Weights of a small image colorization model: widths [64, 128, 128, 128].
Rows from block 3, named by matrix and row number. Rows with one number belong to one channel. Each number is 500 + 50 x the weight over its row's rms, rounded and kept within 0 to 999. All counts start at 0. Numbers have three digits each. After the name is the row's rms in percent of the matrix's.
# convs0: first 3x3 conv (model.enc.1.1.convs.0.weight, 128x128x3x3), inputs 57-75, a 3x3 kernel for each
# convs1: second 3x3 conv (model.enc.1.1.convs.1.weight, 128x128x3x3, transposed), outputs 57-75, a 3x3 kernel for each
convs0.48 105:532524529564494503576529482503511518525472526502475539528501558561493504558512454575544570520551552546527511545524520546503551474452473562497452483474460392441473554463540509440383476454343542548535518489492433398394438496468477544520501554547519528495503526433374451385468460407483518512503586557536540514523545533391448527435445511518496534524496502500454486519536493422493515495484509469476556513590650567623492568574530439466542577512515591550517596529452509515509518530582534525573506500525498525546451478506
convs1.48 084:543498432544534451496508398504508582515490573520536531510511501464470470462501464568428461468368407452432443439507552514502532504468512502593577434534541376452528545455487511458415455450420575621529561608544497569488569573589565585572498505449425453463462451495510449453475522509512550504438515546469489471504473466484424440538573553510541527516548553565493509525428494475414468655600603531486494477447414468457532494443555562523558504475438567518492651589543454444481525494510511438469558493507569571520524547517
convs0.49 101:500520519491497485523488502549546458501555414552391402543582535484510509512536541586557539602532514520516502491487460470485501493505485500496538443442484490510583508480503430418496356394472471443495383402501403437486459474546474429524456416539514480502552497514662598578557485590606505574694554682466466414444468469403468498497495450456465461451458482508486510494511576516533524461479521430508514544524543466505459438387436405342447450444428410454484469530548473515556463511555483496548497522510464502524474482529
convs1.49 080:639523492605428463590540428442592552513664482611500509534551521499506494450480493580545534546482483476416468531507473483463425522517411496523532499535538426464481469449461491523486412447475504500503532530527553574561589582609535565620520533558463454476484477503486538512378403382411415377412468504508514514528533492496489447576599562493572574456547581457473509480524558502529602515456458552477427562469427508541510550555468550530451523578553575581603568558523498495518504532558536567625501482447502485463528473443
convs0.50 102:512527456494506455498492499540428490468434540577571475512556556480500476580508537486530532492492475596467522485508472551560496532585576415500528438500436535514484610558562556527471582554595531533512424412398521485446454492509466530506474471450497526509494524483512563560492442468448494533488516531530500422554534499592598583548547546511550515521519547366372531394395553437533496648545538522471512511538521504438477432415326579451549519507495507513522468495454507497494505537525500507488532532524506502496497507493
convs1.50 083:505529469491458497591505436403628482573468456661449493540493546592555461513551595642536476634509536505524486520531520418448461512441504530477515566584517526530506462469444405489496386480552468440440484508522513523527500464490523488562535536642428460440452481463560552427530455501497520485485498515470456420521460369518460372506532490530546529473512511516495495553553536542606609330341392524482492560554525515556536593498475531503563529506504448473510508499513512512480524497515542500467482468431522468412530454513
convs0.51 101:408424456499487487456500482438472560505551504434530515525510521573560567516505499628615522592525521581569488479458498465469515450526602446464517465495520484484489543481492400406534540423376441380488541534549441445475580566466435420454599552582455488457523582542515532513464520453480493464526592528456524591499550583535509489503533563528526543502534496510606509533570492527602505625684596521602483471631573423420551432452525384457476584510514483495486540512498555516571516482506550521533477462516504481511552507493
convs1.51 078:539511462476495446459434501502402469462507501584504446525489468531513480508462444518503500493437402470424477494535545458474467498511563449482507371428444375418449441454507482453488438444495474473345510474478482489542584636589543548510507528496461425499489438510521452480508462437538515494479465433546521479550517493499439414507504426512547451499538484450539519480498488526514552560474475487418428599486496539542582500530518553562517542452459589532491604578536450464467472510447476490488516513489510488446499477404
convs0.52 103:531552511484494494493506516667521476481474472541530449530557546479547528558615634526559515558546489560537471522589606477526626482523618485486511523528580556529559558506379500410445502469442567495430522481422548505479370447530444470501532544495512486509511505507498571563448489452514517487518539511578496450550483477560466556573514482541512480555547502516554578418429485442407526532554645600592605541533458539487479508475455478472518506490435489489437458492486480511531498547583504542542473483421481468406505431415
convs1.52 075:574480480561525490536510531498563428409538370529497535485462454416456483453486531458446451606503435523417447430448400506546526604610584455443473455437524503444493505541473526592557472483497473500453428483424443541505517555462477550538504588631485449395515499434449494436476453430526504479566483445545541466499496460558517493521450498527469518511459513507497483503471502511480461417415420564504472565509456549560443530491455543494578557522574573518520547567577447556546441550532425519473455494476517532512555527500
convs0.53 124:493492500523492531509473506506490515526513510554512503530511470513481483503498510456417387480493458499509458461461487483484514533533546467447444505503522472466464482489501564608525562630570521536504550533525505465465459497450465540492521561506495524528462484506457492558543542527499516512452491499446462498506513555497477559522508499522476460497462453446512443436508537480574641516563524481493462390424422453486547462478548535544510595582531536527485461460436497514512474491500471502472503511498493495492510497518
convs1.53 141:508486471489475420538496447443489522492480563513536539525503506481510553490497488594528577500501521425499571475502427491516440538548539499563580494492512503501505510500516391383458528507505479519503532565491488498525435472507499444449488507510429443475454487507498458416525498459440449473530516520561554590546549591493493474549501463587566505507499476529548548515534546506536591570531516562549533593551493594553599424491528527594502542476423475479473507484433543501479544505506562537570505519517565494501536510512
convs0.54 109:590552499509510468528511454452472403506497450606475423443461439506520536528496477545534568542537551500508542503488488561567604612610655502503533537521569483476539441464445491482485523570483502475466513484449489462402537543530464470527453481551521540562533571585547535496458510545460519548456482495561545500528507441466455381491508502492536533495509482549497470451463522467476604419476523441493529413477546492514511533508496580481519535528524500509552431486533519545555473503526512528530522508447502510484510522494
convs1.54 079:475484433386448391452489336484630571554615471555474492524500491463434446462437476573557488521477516530509576528602538467561510516557524491499564504494582554580619520529530477459509493462506437449467471523535506528521543559591520504551531451503427438402394492475376475389537523498569468452495483504520510508553501446537502429526550547508535566552583570445505494514516517512503525560510479469506479549548513462610556553570562507551556501466374545565542523557576551532607495488509463466437518491509456478482556476516
convs0.55 106:500499467453476435513495476569467584564564582559521636482487458482507494484499485502472481520474468494509458466487460476506506492481488463518485464541541430463461605487325585505451572637544507496496525516496405379416497509541567561614575578603567520520598580540562550547638527479558561517516536557587483433574464504571501531444482514469471553449425514563568476580559451622591538458490471426431519462418467527640549517528585516506410501562558534547543519511518493528489498532491520527513538522454548539470487494459
convs1.55 101:440434509491466438506481506520518509436521476490471437511463456445421468438482507537497517440475446495479480534543520499519509387486471519539510458463472461493442571502504564538492490482471498498470450415424494472455536513495525481506408448519485473498484488507416457486455480495458475453552521435536496463570558520573554572489498490510510504463480479522445495512435472443439441599548564491489531511505570432479445450452458492407450514472393514513435439491476523474473565494449573524474537548577566537565563542546
convs0.56 134:502506539467542502555497534476599508667464475447641525533502510485528506519546492529523470426543453538541510464443519494522523514506511535505484495445513491526541489428549500491516496406459429488499566487527493520533512526498497506512522546558455435452439470475470450493467499466481463499470468577553495482562459471481505451515471479461499483498502507467610460560439470512328417399506481503490536412431506677321532443536611517493468463505524454529521455543562524555518532520511498529526480484511517485513502511503
convs1.56 129:519471511586560508610487640566535487577400677496683327501543530568537564494556478586486542432505495374510502557569479533537492481545490548562502496493433533520496432515482462466517477442484477528508469517524509507596504544525469500494472518523529500492485509552554469517411473289426489423524496561485477498506505499485477410567473465549521511496543484450521461464468425538426491527466455526470446544546510537436525381585513508614446483470576435469516459512547472513508493448445470462452505527497576504499521531468
convs0.57 117:514465513540522486510533527498570583456465593588514526479468493485492496514529509442412464450474461471460449533543509499518511503583563419336495534454572489462496492439527520454464499547529379446489418472508596564479511475512519516494438440415516497492450501472475498429499498477499558541427498474565606615529531520499454539463493523508523488509519468511497470506586521495434458518484462540535540458449487448513640716550579538538477450425428522471477529472528528509524535554548486556546494531534507545540500511490
convs1.57 100:476476448513522552530505526585433704645431558380580510530502502503491514383526531561511542532539475492533533558561555493511539505468505497542457551589503574607583519595501511554557473518470478506518474524492536589526491460418499482440588557560538506510498464487489397430509520453478465426546543494611616554522528532463455513434443538490495560503488544495452479517482526543534508448386441536519536509562599574497620450450531417473565512533529521539532526559507543472465469446399441377424453421433454422414433457430
convs0.58 115:485492567437497549484512489446471609501606549592435544425462516493473496499452480383433420471411478461528543516455418478470486519504468479503476528479503539459520488594479466578546494529510528599563517571496553529542511579551507503532505489517468426422499387418539474428460443448491508474427421384564612517603614539595615545498571544507546515509550491512450421444475409512520473531493556520494578453439467545540379578454471523592447541520524498490520490475542507506581500503536485474537538547535488546547494546590
convs1.58 092:470516623481500556440535531622382455420627406608384476566562489520501505474491461545567451535545461570464545560468473561479528550513561525573568464505550476505501469429479476515516478541512442482483499480507518562573519557501538561562502509526505500477523521502520550516581429493585462502549505444466464486486462483444409464470415451469497499461430510594545602564489524526512504469441438435462474531541579462561523524519450564462420503519513484470501512534550491518523471475482462429448499477486491488479492485509
convs0.59 117:497561483525498469513520484478633459569563547589521438484460431492496492480490463514494511503483488488487481508494485529529531530441442460511485522509460606522501468513569522561555497488390558534493510486464544468434477540541485580557556617595490509444536500493501486460462466508467489485515525505504532561512493499471384451463513511500512518516483473599451493619563514578581490366400541438442483414459473400552476493488432458499490442432418494479497504511495482481480508519532518515526503510509528511493577516500
convs1.59 084:447496481439422522457475441528502493449559379482533463455482443528555537522482550532523478462530545489460517520543511600589556576540510481495482450488472517523569509468405528543506485483488474473538387410453482487492575547531484497481455464469500469501481492545437466492494522466459449382481475430517547597417466556486499618488494506507477540505501585486464469471489467497544501693602624533513557502559633421514506490566570476522483504489483521543524511541553535603561521582557591585559473462482491552562497516546
convs0.60 115:524453570479536576505504501525502538442556430481492527459490537532477538531510608530519470489452509427448493469494547465494518498568512443547530465546453393487412505396460533480548461436489475463511546545481517498486466505465474481500526515523472531548467536489487494460391496555428517508417472384508546514484529458498427409491532478483539492492514481474458632503480430515474433473532573434522538524517520481664431560454512520475482566565565506500520540500514506528533497507545488530588488482468490524490507533508
convs1.60 099:467440555444462459443455500470484524467642406564434476547507436502474512541467450449506434493520480579438509538519538511544582512469438503564568583561584568610606549516487511541520505496509520567529497486491446526494514538514556518489494479447444507463445491525425455453585398428498378375519545420523561570515610610489524580425498451477527519492530502515498531548471541483526548595559540502550590502502588355553544457523531538399424483509531494526515412447537561559550548476471545479484477446515527501524472513535
convs0.61 113:394432474532491477628543468451456519496522617449432555519505511527495450490474477504512446515474447490450546503511572479494492596544520525545492610558515520494477364471456309544477518524469433466481492488483473492502633629657516458488415453541500515494518493472538460461514508568523526564490454518446398444460505501496505354512502522513482515497485526529571499564538479483503434515462534505499564495468466488491527453541534481538462489492484541520466469448429490507528473486456505480486479483477508500476472507492
convs1.61 088:564595555606536515605580484656499513607594569526392442502457508455434441453481433596629502520501481474499468510507513513498486490450453530463459513515469544500465476490550468511559507601570428510445370468478456482474513495454460484481524504497550538514520521506473497406412428416480360419494417477510520543500545598385483549537473515535524551534535514419466463492451437518426477483436429495529535539607632474461576459450475453384417587515446578497451523462443536554499525491466535491454496480504486507519494498495
convs0.62 113:446523543435478490427416443518434433516452427466465559540553499550479449530456448541543560488471536467473453499487458505518490437471504504463520439459563471495543503529512523511555503426497575587544552534562531560575390467496466514515395442497430478539433467529370433520403442466443467450397446467497527564537538511524528538514501506556552593517546607491515500499526467388470460462481437510561502412437501483502634412442649468424549482506541495514551452419495496526468491524485442503503488529497486576550442523517
convs1.62 086:567560509581541483464453504599444510375494584410437549505523503487458522537494574538516527493551499514550614461531485535563515517615523457516573404470535395443516492502530436432448487449399500465425535556473502521482508512488538574579561556529407516493468532515530515592568570459604582498564528427557478459577475465527485513572575602551552558528511541551543503529506430515450398581487437584486448456425420525410449491422542549546575490506584502491607504556657545545569559525526535492507451501489465562547452548578
convs0.63 115:548570637530483583538477557515501529448529560456565570533521557488479549429454505551605495542570506521532514505518535561509533554496531471493476491490492516481519469499464453475438378478595515560523490517543439398465516510450514494399540425299484442476420396467410353376481518513398485489436464456419474511480472524481468518537471488508481530474501564328510636373469519503518489592562548506474531531548511489390499515405398558349347530521532536498493485477482534527499519507498528502488475476490516484480527493479
convs1.63 104:567494485552467444551527437505596507527514590495538487607603603565621586576607581650544459566494433491503491512505539510463499585500536530469586501503557436390487567505481501576538509541544461480500495497496547525493578605676519543692458477591511525527509555519577631550414476442539547446487484443494441402530486436483474429561558461509528487503588557549529552545589619513537601522526574466488514481466483509474542484442483501468494612570538608537543555497508394431472486506476547483450437433374506452446511460433
convs0.64 098:506496479458465420552507487503555489510469532509451517506503507544500502525495498470477457497494451522529540537578562508553525483500516555474563471408480535511520458535514538530483602601546453461458539543490487527527496489473407425497477486475538498582479447431414429453678606518571570529517497418484467472506438410444437470501511530527523493518514458398428443418419482566563489612593571481442521468403326371258433484446402550558597518541512446510517531579526534514529483462507513482498483505483499527491520541482
convs1.64 091:514502469525506519540490488464504488464501523468486467518529561595531519426449430507529563485479536508501530508477519471458524364399493489513460485523454491583507487501499434441436525587598499503519479477520498460476543532503492483455576495449533526519568565564497484534520457390562495429513512461450529489452476463565586541556547528492512495436451464515518530534522546539535544481469475521510478516521516583574632570573562460500490410455467444509542493541602619526446562485436609543494552503496496477459443435393
convs0.65 092:542492504495496497473513461509519515488509459507534476461507522416453456440456426480446483445463468481469449438498480458448494469462467587502567519454464537464442561523569495368475551440492495432490412385380430433442559560595489508493499540526531464388489411440491384421614637548582509430458489406564535483519490519500509494528518501473534479517532533500502521504562534513634609470561563443503444553557556490549496477503503552506436436463534473456502503444484476530521461490486438479486548543531526525519527484498
convs1.65 090:462491485471511488527520555519504475470472464503542473565639571526583549459534590597511562506481578579523591519507432503446366474451402456478502443481541425482534515489571529513498622578528523565526534499492557519522497557562487531494475504477503538464543586485548584549512470471512490503468564536395385377438415411483514523539450546521496522496501478467465507484472489453467468484493489479474487505454452576569546576525524509469469442480479484531521465507486482484425460419425566526526603554518553529532509445434
convs0.66 102:536543508458480497456502550545538513519503496435480479498489457500495473439460491500439456442403444439440442568510497507482532536518544508509504492460527450404521487558649517548566548544459499540577453478476457496522558510511598568638442433516496499561555519561529548532483487489498510578522493579472505543538497550641591534530526496486494485576505441459545585457468574532436410475511475581567585518486492470500471484382412530540481508520517474512545435478509497467502504507527440445495502533534482509543536530522
convs1.66 097:522532510503500474472441417523530552445424487479501526530574542465535510520550505487530529537547496538566520338399476424503527404451439489537538443544569409519569558539515516494517570558525486521571464508535392423477527555565517556621448417442589544510614602620567616696473477492503486453515480387445466451439465457485502485527527584503500542488522567501541558519541585562589574578571573567533533446451473536502473560518563557497542570557575471507545401447516395469501472498515508557534484457440557513469558520520
convs0.67 090:530495432527499473508468509492428461545560552579578570491484457499457441487430434445386399515470449482456432472475464475491484508482449488523508491558536452494520453461516522497588514482547530502503565530485508470554441391401449410376406419397470499444429470455498527563525492569351347412437460403445527540465544566479523589454437441501478468437468500509492417508534504515566583571533488471449401425465479506549552496569545525596607529497461532507470480541559477465495489494523473475526504465468521503507489487516
convs1.67 077:537583554497544500546529533524572563531541511521579556557589546539577585540549537546517520562519576613563599544535512549522516524508529471591535455510467554530468475505560456504564517584594616624553575552514492496518583579578542505454483421448530545513548608576497597607519509464563518563585535540554519499468462476573554510524552583481517516440490463493497558516517550495506491522517503499510535504520567508518509542548530439494510426448488533498504564525477594572525558517496536529552580534578537544580491493487
convs0.68 087:481514511529503514496468476425414415478446439466473512491490526538482532524448514479510571458497530496477564497434434478466429494479422554579439526533464448485476521513535484471418439518372469512444486521527468535477496501475538566544484545565496466468535536513557532506479415401433390443488515549527481470561556504526602505512503493532524495536522505596537554613541585620541617470527490397491496400489544510571437508510450504537484446450451416471472404427422561516507514516519458475507522449417481455452445475486
convs1.68 081:456449504435448516503499549497501471552441445456479450468498552525530537522501488445438461458475477446493503548489503535508491480497474415434353433415417417416447467548550532566558524577579488566564479526527551549489502480524471411441464421458429401459412441479389436463555502458538510468570525512603511483565500527548570665488443415478451477469451510370434386442455392433444377384460523351476541378479540505534557488570536458553481477521530474514531459513554483483461499483464513550493583497500536444466523462487
convs0.69 093:501493485532492482542522508505474481485494435466460448447461436459489478479474466415436310412407351443419419457513412505528492529541521502479495502491501494487517488476497551493600493444506483512531579595613519558559450433455391367418502434472499471447494487448475537475466492448446459430438449458551585592559550550530471461475515527531526527534493497504428495532520578556488539559554518461409429470489522499524527558578510558561534502514532549564584492507520496490454500517513501473493473513521529560550507486489
convs1.69 084:504513497536507464578573517500511535589546524566490640506454495504480520478420414586574487683614563662625597541538564537501486516499491461502455535553487574578539545518457577611516442485456446470503343371410465468452543583563521526472459517523441466448524472434534535477533462443517496484553552566564491458577494484458464456504489506503505528497500526430460493452505500430503558489505478421474447451477418421465517518517575529508543545537479522531510477495501554509498466450468410395432497561631486576598468541527
convs0.70 098:463483496460505514424564534566548504479515442512542425515530479494537489505546502475497521495485530492438505526475465463456481477499457473512499436477450439508474490486435492507437561493462535483471504492500478506521508498510499477496545467515496464498459472520481576572455424479472419430449398469483386452455443462483478533499510539482470499531509510524557531458425374475465438604585616474528544476459483434441355509491465553509617467510566508516585542514578551541494517501451490488464504474517496469528476458522
convs1.70 096:499499482483470500456456483499518468503530489614562546538577551582535532492470487535573519519487489575502495416457406434537519548653573421440491447454498456443501541544513534517518559550563504489468511486479463476457577576516522492448529530532443385416454458440426480461485489436515576541543623570523526519454476446513526489539547481505489484483432478491531507544564550540543556301462495431538541450512494534500503571515478488461443389440385405452439437462502528535520534531518519534521493508452468472464512506486
convs0.71 130:506486482500468453512482471488526518516536490456503481503533511497537510421460493471475450469498506465456495506526526453463456459467455468473458464440433505483497463495425475474447466443446466464407508508475514539525486511572498507594506529603526498495522521517515510493504473525527458529551501545546484432501460426507525487501483495491497507489479505533466463537492487528500450393434501465434493576521562510566518508549551544527506461491519459481500441475522479486523478469495500493498515509522532510515524516520
convs1.71 182:523515517486540522565530527533543432462493461511497453553546537490502517485494466636674520642632539563526456533522554446414450448504560469506573430459517505545553494631620344438501474523517475523530551554531555572543517527505482579551395506524529469498504448431503465441422416422429445462449481489422430427580563604544509551453445482548556528510522506564493475584561522533534522420455472517526527551531498492565585500546541544530560504478543508523609441487536379477457491505509495493470499499507515530502447485565
convs0.72 100:497462421501506464457494448470483435490475442531510432518479557524532587427501551468447475515502493502519517467459474446514501453524550529455529457404453513474502481493523490534488514514503522497535552470498534448506438471441507507448465458383431521494426501477432451460408538504404516450468493416525600669510514559527523565525535550534548547518539532626645652622588586474477489413473458533551490530557457527491508542535584553522565441476466421478487454497499493483499497498505460485500433466531480494545495503540
convs1.72 101:516556540517549541418480543464437494458488542459497453483541535503572559454553485549503609547540547605605627471497517528508545505520545520470485498531508517574527527515617471488555490493499573525495579526506542504576487446544525534603601589610477491360457470402473430444550538496545488502551473457518508424547552443520514429543555595552545585558544588551478429532481467545484472492489514533517503434452501447446502405461540505566635583519542547537566532546549507450498505486527533502548507485537488442498506543557
convs0.73 112:505541573502536550501517475535496465493443465497440442485521527521494502518462434512520534519526547515509540514492474487490480531518494463472484428458482416438448460438471512471505455452470479511559499517536568536544504466401408421369396422347438472490434480501443456457501416378450404370435448409450471490475518525458496520538513494524535509528527499508513486458520500516546511415418432383449468413498523465498560481482491474468469445458430483500489525530530507490473491490488480480486499493453476500488491530519
convs1.73 136:548521509508455505466456496577484508521541505540536569557599535505617566532546470536527507550552529494487465496500537550493498552553610542438404521484464583563602473502504413537583378420500529510498535507462563573561443457440476489477513531563380378389390426395487475428456458443458505489530496511506491503553540519580542515538549538499493485501482493624550522541512532496483521411433443535519495547564564472510530522589572497555551500519560484519574450486548519522574529542594519516506465485506565480499510475539
convs0.74 091:477447466457488505513497485422467486480495514455493512515530518493547524476500470462520503485485477457476473511562509552552496548522477487553474460539525415473542617502475564484504445480470548540558526542517595562512473530603531552564552608583605580566580557573550496529464432493528456494526437472514476493447418453522490501558516531547511497509491519583548521524564610457423405554453563533446556496456503536544563501543550472475488524575588518520535482504520496558503485532493466495468538535517485494520457442479
convs1.74 081:453519533423467494430435464436499504472509479511474530462444421513434450467411407425516496456524496441542487458486457445486471426509503425478499427482572390442536496517536540540502437467443455439484403379456484463499462489452429430411461452455451486500467529513369511501479515466465464492509531593525477480522527540547538519479466421501457432496432423519590513502513456450495484478522523416517560400483480509519474530494456510478510427480451426483476414436473542508478573563502521572520525540565533485504536491538
convs0.75 105:516521532552524530564510514464512504471498497479465471531466457525520512517513530519426441548556540562611602574569561525530539462493524521544494513486466513537525512487560543495455430459475520460399510503522542512490522546555565523489596551531477538544493481489511481478459566556462536496448474465497538541483519508545542508505494485498505484516522529502503488555541475577556483525502507514515501452507521509415420504514566478488483503494509498492497497486503489495490455463454473490474501517527479498479465498495
convs1.75 117:530505530436394408372382417459441475478529509504546442484490476531531506504493485425441533406444520467519538403407431508572617512584604466497486395451487431453497398475570431398474631599636457482469505489543431388465436434430447467518534545559470457432420436395396428440447445447580556512546543481469476470444473484510539553489427468505506527500517528521546499511537487510514477477484526542521503530457420561529494502510491452503498427466530502489511533530548485493459492461433544522510546492482560513503558527536
convs0.76 098:516515485486499495462485502526435489513464454503464436478486472463430442479466449389440491395412474449401404455432499473438450475452474484475442473473456428408415545516536508490560441544586459522537476492471504508515509516512409511569447509569531535541490553511528618563484507461473528553429516648465403472496516450516627577512490491517448454476481476495530617460445543465517512546534503491550593438436564560542515451435457354429429518533603487472524545503538520517501520502501504511531522516536512485481507497533
convs1.76 084:480495497488538520441484452510565592505540573530498497510553558628675630504555580497489548500455502544499492411448383448501475492446437530587549418485480438432500523554590477459531500495524544561554540568514519504456471494460489518520528501510415517530469578599501574595511491591519465533493430482539472462563529512637620531546588572489511551479498587533521565521514543471477533560598566612624608542610669528490463464484523476505544509428486513474545456428535431468542493514536507516484512493515563522518565539524
convs0.77 112:524545502511505522479467502482494523490514499469549520492534480420487478419510473501483452473491478441437437547536529481480478488495499462511462464495433393451393513524459538532344522495485493433390478439428502497417461433431533518520524517520484419533537449525457398479460424525511450520485443493512429469550429456473424489461517525456474491459438437441503527451414494444454448491477487550523554572545586561491520516464422505437383463455493464468520493493513504492461495478433503503453506508516502495489513442435
convs1.77 129:437474498489562528432458502450482464495484513532508468532520502604609556535533478519550505571589540491580550339396410472473517494436427567521560515504504476478515532523533456543614377453552515528500474485434442474423496477492519524541492489512593516542581543528563497468523600531504500439499412443508546562560555641624548666530473477575472483562508510502551514447552490484530532587599612538522521499511513518477403455494430537519450498468482460451499466424474471515529504608582433543501474519485499479519503465505
convs0.78 086:454450521443453472490450510476481461483474444522482435529525545502504547486494523438465477458470489475519479418449444488519536514532571555533535522503502466512511484471449432407460507532504529484480518503501526514474471493500500498478552520478458479451510496520606565583484472462476488436443407384457494504479491508544512462456518452482507496474522523481511608480517562473391535481522627501506557495457527574532508541549580513495488477510504468505487445485479489499516513528523489498502417416501438470508475502458
convs1.78 069:503457443495452511567506549544504484532495524587587528504517506530535448565508452552545558517554568513594530504499497437424490446486628476448480423390472391331462471472522508589595455530507543493512492469491519570570525520535443464507428460527446406487462429491422405446456494432519513522603541547531534442515524416492536465489456420492492466525521472504507476491494476444444476446473491448474492445463464489535526504555532460512498546508606592554612612550645520472472531497473518491493538518495523556534520554555
convs0.79 096:471480454485496476421425491526556445526544438492521500507548533512517496452482439524533519587529483523564528513488501585547488515487452536518526498533534476507504549546509543588571529560601478464420496492445397464430464511553471454466460372428514450506505459486504473428566501501480470492504471497482488503496524477535538440429416375490456476475460450489463435498493559506451606415423572400343535553456551537420423581554480556559478440430458484455450510491481498453440512457456519499465487471443528502473544536480
convs1.79 110:428479485430478469512474497492542488460482470455447474520551499563546505564515514478495452447474503493567520469475450507571578430502543435492508496503530536518599421427573443430541453490482539494462533523506490499506521553565481528576475509558475467503475481519473496565392445430446492504521539609503489499492489511508528580572565508566554523515523480485482519479474468526481442446461453434489501433464448507469422543502471521475465459457484477513560437454504585574580529549491485527479591610554533534545498465480
convs0.80 098:483531529501513485530557485462485490533533567549531596480457570504479544471489540488521513510507512536480479539534609523563588441511542520484486489485506489538613429492586487478550584495520491494527520506519502492456516491546510429528505497556528583524493533494514520400525540507514490500549509557503591501475556504445555497487498486520505503505537506392415356490526433394529507507533520480471433486464415578503526535488516541492569478459490450456468467457496497513501507510482505490496468475572458459494485491524
convs1.80 078:534487502513529545454485469498448471445442394545494337477454524493504562535576566501439547465449499462473545517554578465502497380407434509574587525595558538548532541482443506527554473479489434506440482521449488484482499433355522515435485497494500524443477525470450525478372403542423386522466407461503468439523513483548572544465516554494527534515543556419450605521472559518475547575582613515547627411437497497526582413551566478579528531545489566582525547629602525474498542482521555477499513421513566454539564533533
convs0.81 095:510510498550507510532533507533551547525571514540426515557542528515490515524515488493470517508444556492489542599511475536479487533470477458422498489491534547526539543499526453495466515520446527516488479507548564554576448453536444403441509424459472465430533513453571498439452482449495473428516489420499435399498528473534550524527536483520536515502542509557366387530459401496558545505506571473467474510497464438505473387523575411445579461389444501456457498455435493481473456441470501460495484501474439497488467475489
convs1.81 097:448506449497473573463491480514469607432532488459463545437491510495523514573547572594612546532564488503509531519539499494463471431438404555552560558583617509545538562517483494541539528571582503533505468529490513550560544508452466497437444512495546519513580491551599562582489497509543510444586497371492454481560496509495512477533439339506460403481434440562570667588520608580501535533501465512501461492474465501627572441578463465555446531498468504526480507559526549499525472480503519438466524476464503473481491512513
convs0.82 097:479542502460487498439452486533459543520416495533469514509492505486520485505528489505480487507482501480507527494484469528486474502496504540480434508442395549514451535466522514583501369539531561534526538596511565595539444503533444471577386408493533400403583451447496463386534397451516472480487472504478516465483501447482534455512478519534477518515462498506583522504521551590450498503393358489424503506445468491458523545447545418549464502460463479458511472465464466502482475538482493534497469473478482495504470454470
convs1.82 097:537548452569563523454558495541522555504503459480543483570490567544475496509521571541456503499474476555479485545573450494564497447487475481535546489525596502508527542508576506509614482474589483476468520467488493481507447501478448503542483502605567528461559542503538576592500575611515533614532555581678572486608554534566567565537564514546546499548560498523499583489462602445465548610512498583545519460479452416524511415569479435570495576503478580556504566568572468439513544459524553443472498454501515468530502494493
convs0.83 088:627485537575478533602570555505476491550520502495524551517526514534539486552571519501485527503500530547535511531487499542510538518511556547660558505627519458526528503541503506555535479488491483549515483474511438436527453464483472481418419424425521523500479535486511531537442509474454489432525522443493472567470535627514488524511494507565510521587577584414456536509487437462566472582449452528470505498484459703604531630645520516552580500415457493443459474471481491478477490521506497544481471504552490507537465492527
convs1.83 075:486487470444484474515478449420505523443521547556402502476492481543451477534439469500513480512479495513485465484493518517532592421470570524562546471490483498484466481496501548513525534516509520510501453484530497548617495474414527523471536555509518486458508515519470498539566572562558587587513568581532536530560562545512520493469550554483547562471540536512549568528507460503531428582576489518511521498470524596541514622448416633450503404438441433459463522535522554529566531501534521435462503555555469542567503486486
convs0.84 096:481486516513524462532552556450586577491551480550505467527519519458490494523499555461464492462483488520578552490454557491489482572504476488483530476460508407468473557466445502499526512391383563539560503479528556501483522491450483440408422467470533600527515540488442499532595598514525526451494494486550640599512524557497513535518478451483483422541489412561495522514517538395486560437493440419464385444535456553621559513622596591533507507463450483484436497487463504466528498493494489470519513497490496504511522512486
convs1.84 089:488482453567548513541484439492522486446489476550475501480491550473508487525472515548489492508515532523484534519510544507437527506491564585555537613590556582604550564542516475506487486439432554509471563533531607597614501513452506523489602635519456427450520414455520405421560561551548570556565580629553602566595603553533580452595627583530562527508566528519573590488512453449471445659606569624594586537489480519574593516538576613535587552475486506469457553508506490451524529480511540457466571579570546557534564523497
convs0.85 096:509464465502467505452465494570502509489450558374481528564497502529487487491499458503553526515552572470484528566499500599580531510479444498425510516477530538448457544508572541525530623569543501495542507512569519519499523457443477525504455505449460523654482464561521397469463502551485507549484533445453541639502521516518508422504529544479475515473485522668475468652487540548462481491557527507561563444505559389572535369481559394475535505503459491531462398478471471461474476498475467520475489480509511515560527518523
convs1.85 080:478544512506533552429464510540546593483490479454575506520480428467472488434438503498485458451500464470516549523516481517473485520498478492541504479531476436536475525591586482479584454445485508555512515589556540597591570600680520551595472492544510581497474529532435442427476517522444491507504553504475480553528556613469531615548571648524545587534557548564535600546525542596524493679600527607556545428435467608525531541532523523554555450491493466484518471501538548500541547504513520483490575468519522452492477456543
convs0.86 087:482521498527531493517489476462530351413499437399499566472416457511528510484496541492567567520495519510471479493489476524507434487530478509674528510593491541570452456510555529510504473463522487491439530525453487395431463520497441447429470482450563589475537532508559517478523503419486475463464450509544536465560488438512485450522467501487485478472447471543508531484499523546501525666550429577467435496466522492543683548549630511547568495441457491446462534476443510490497493450496522483518472509459497504459568497450
convs1.86 074:371405470520487461565472510454538473480540530509538561414475390359484458428498486518588472579554439539550491560503527581513554559464552418447498440432477504470559542509521527516511465503455593564567526533512495569495622572622574535571520545510403452526479530556487457500516548553532578487519529450513550504515552552511539589500526568542527576499482536503551583498494509486439451562538556541493472463450493550471441510407497571420582533494464491474539433398480495529585556547487508494449476538572504547618482510565
convs0.87 092:489517552494485558450404494563534504516482508501400542476551445502488474527485451553555522471530546453478504413421424445440418478424472532431536554438521426406477470433486519544476481608414464472529491473469498532491499475566422440526442471530549481514532501458611524463478491522523486477533490483591442459574529437537526401459451461482436435506447451571522519598514453607533397404475568543520506640521532490490542495518496387421443386432484390309380394316386491497444479478478486511481531491504525477462464497466
convs1.87 078:449503510508513542423478451474525510438421468433457359480458495466451452439442488492472516501496504485490479529613521512602524462531472483532583420488575469527558562573538537538565455439512534517544481456505536513595581597568565590597536517582480538532495526595452533626516546496509551518505497485591507528623580565541562553488498520470501551490540584525525575507488531484499521608529562553527552427504565513571534504582448512615476606636491562623511487512484588526520589530521562533503511499544517533533490528504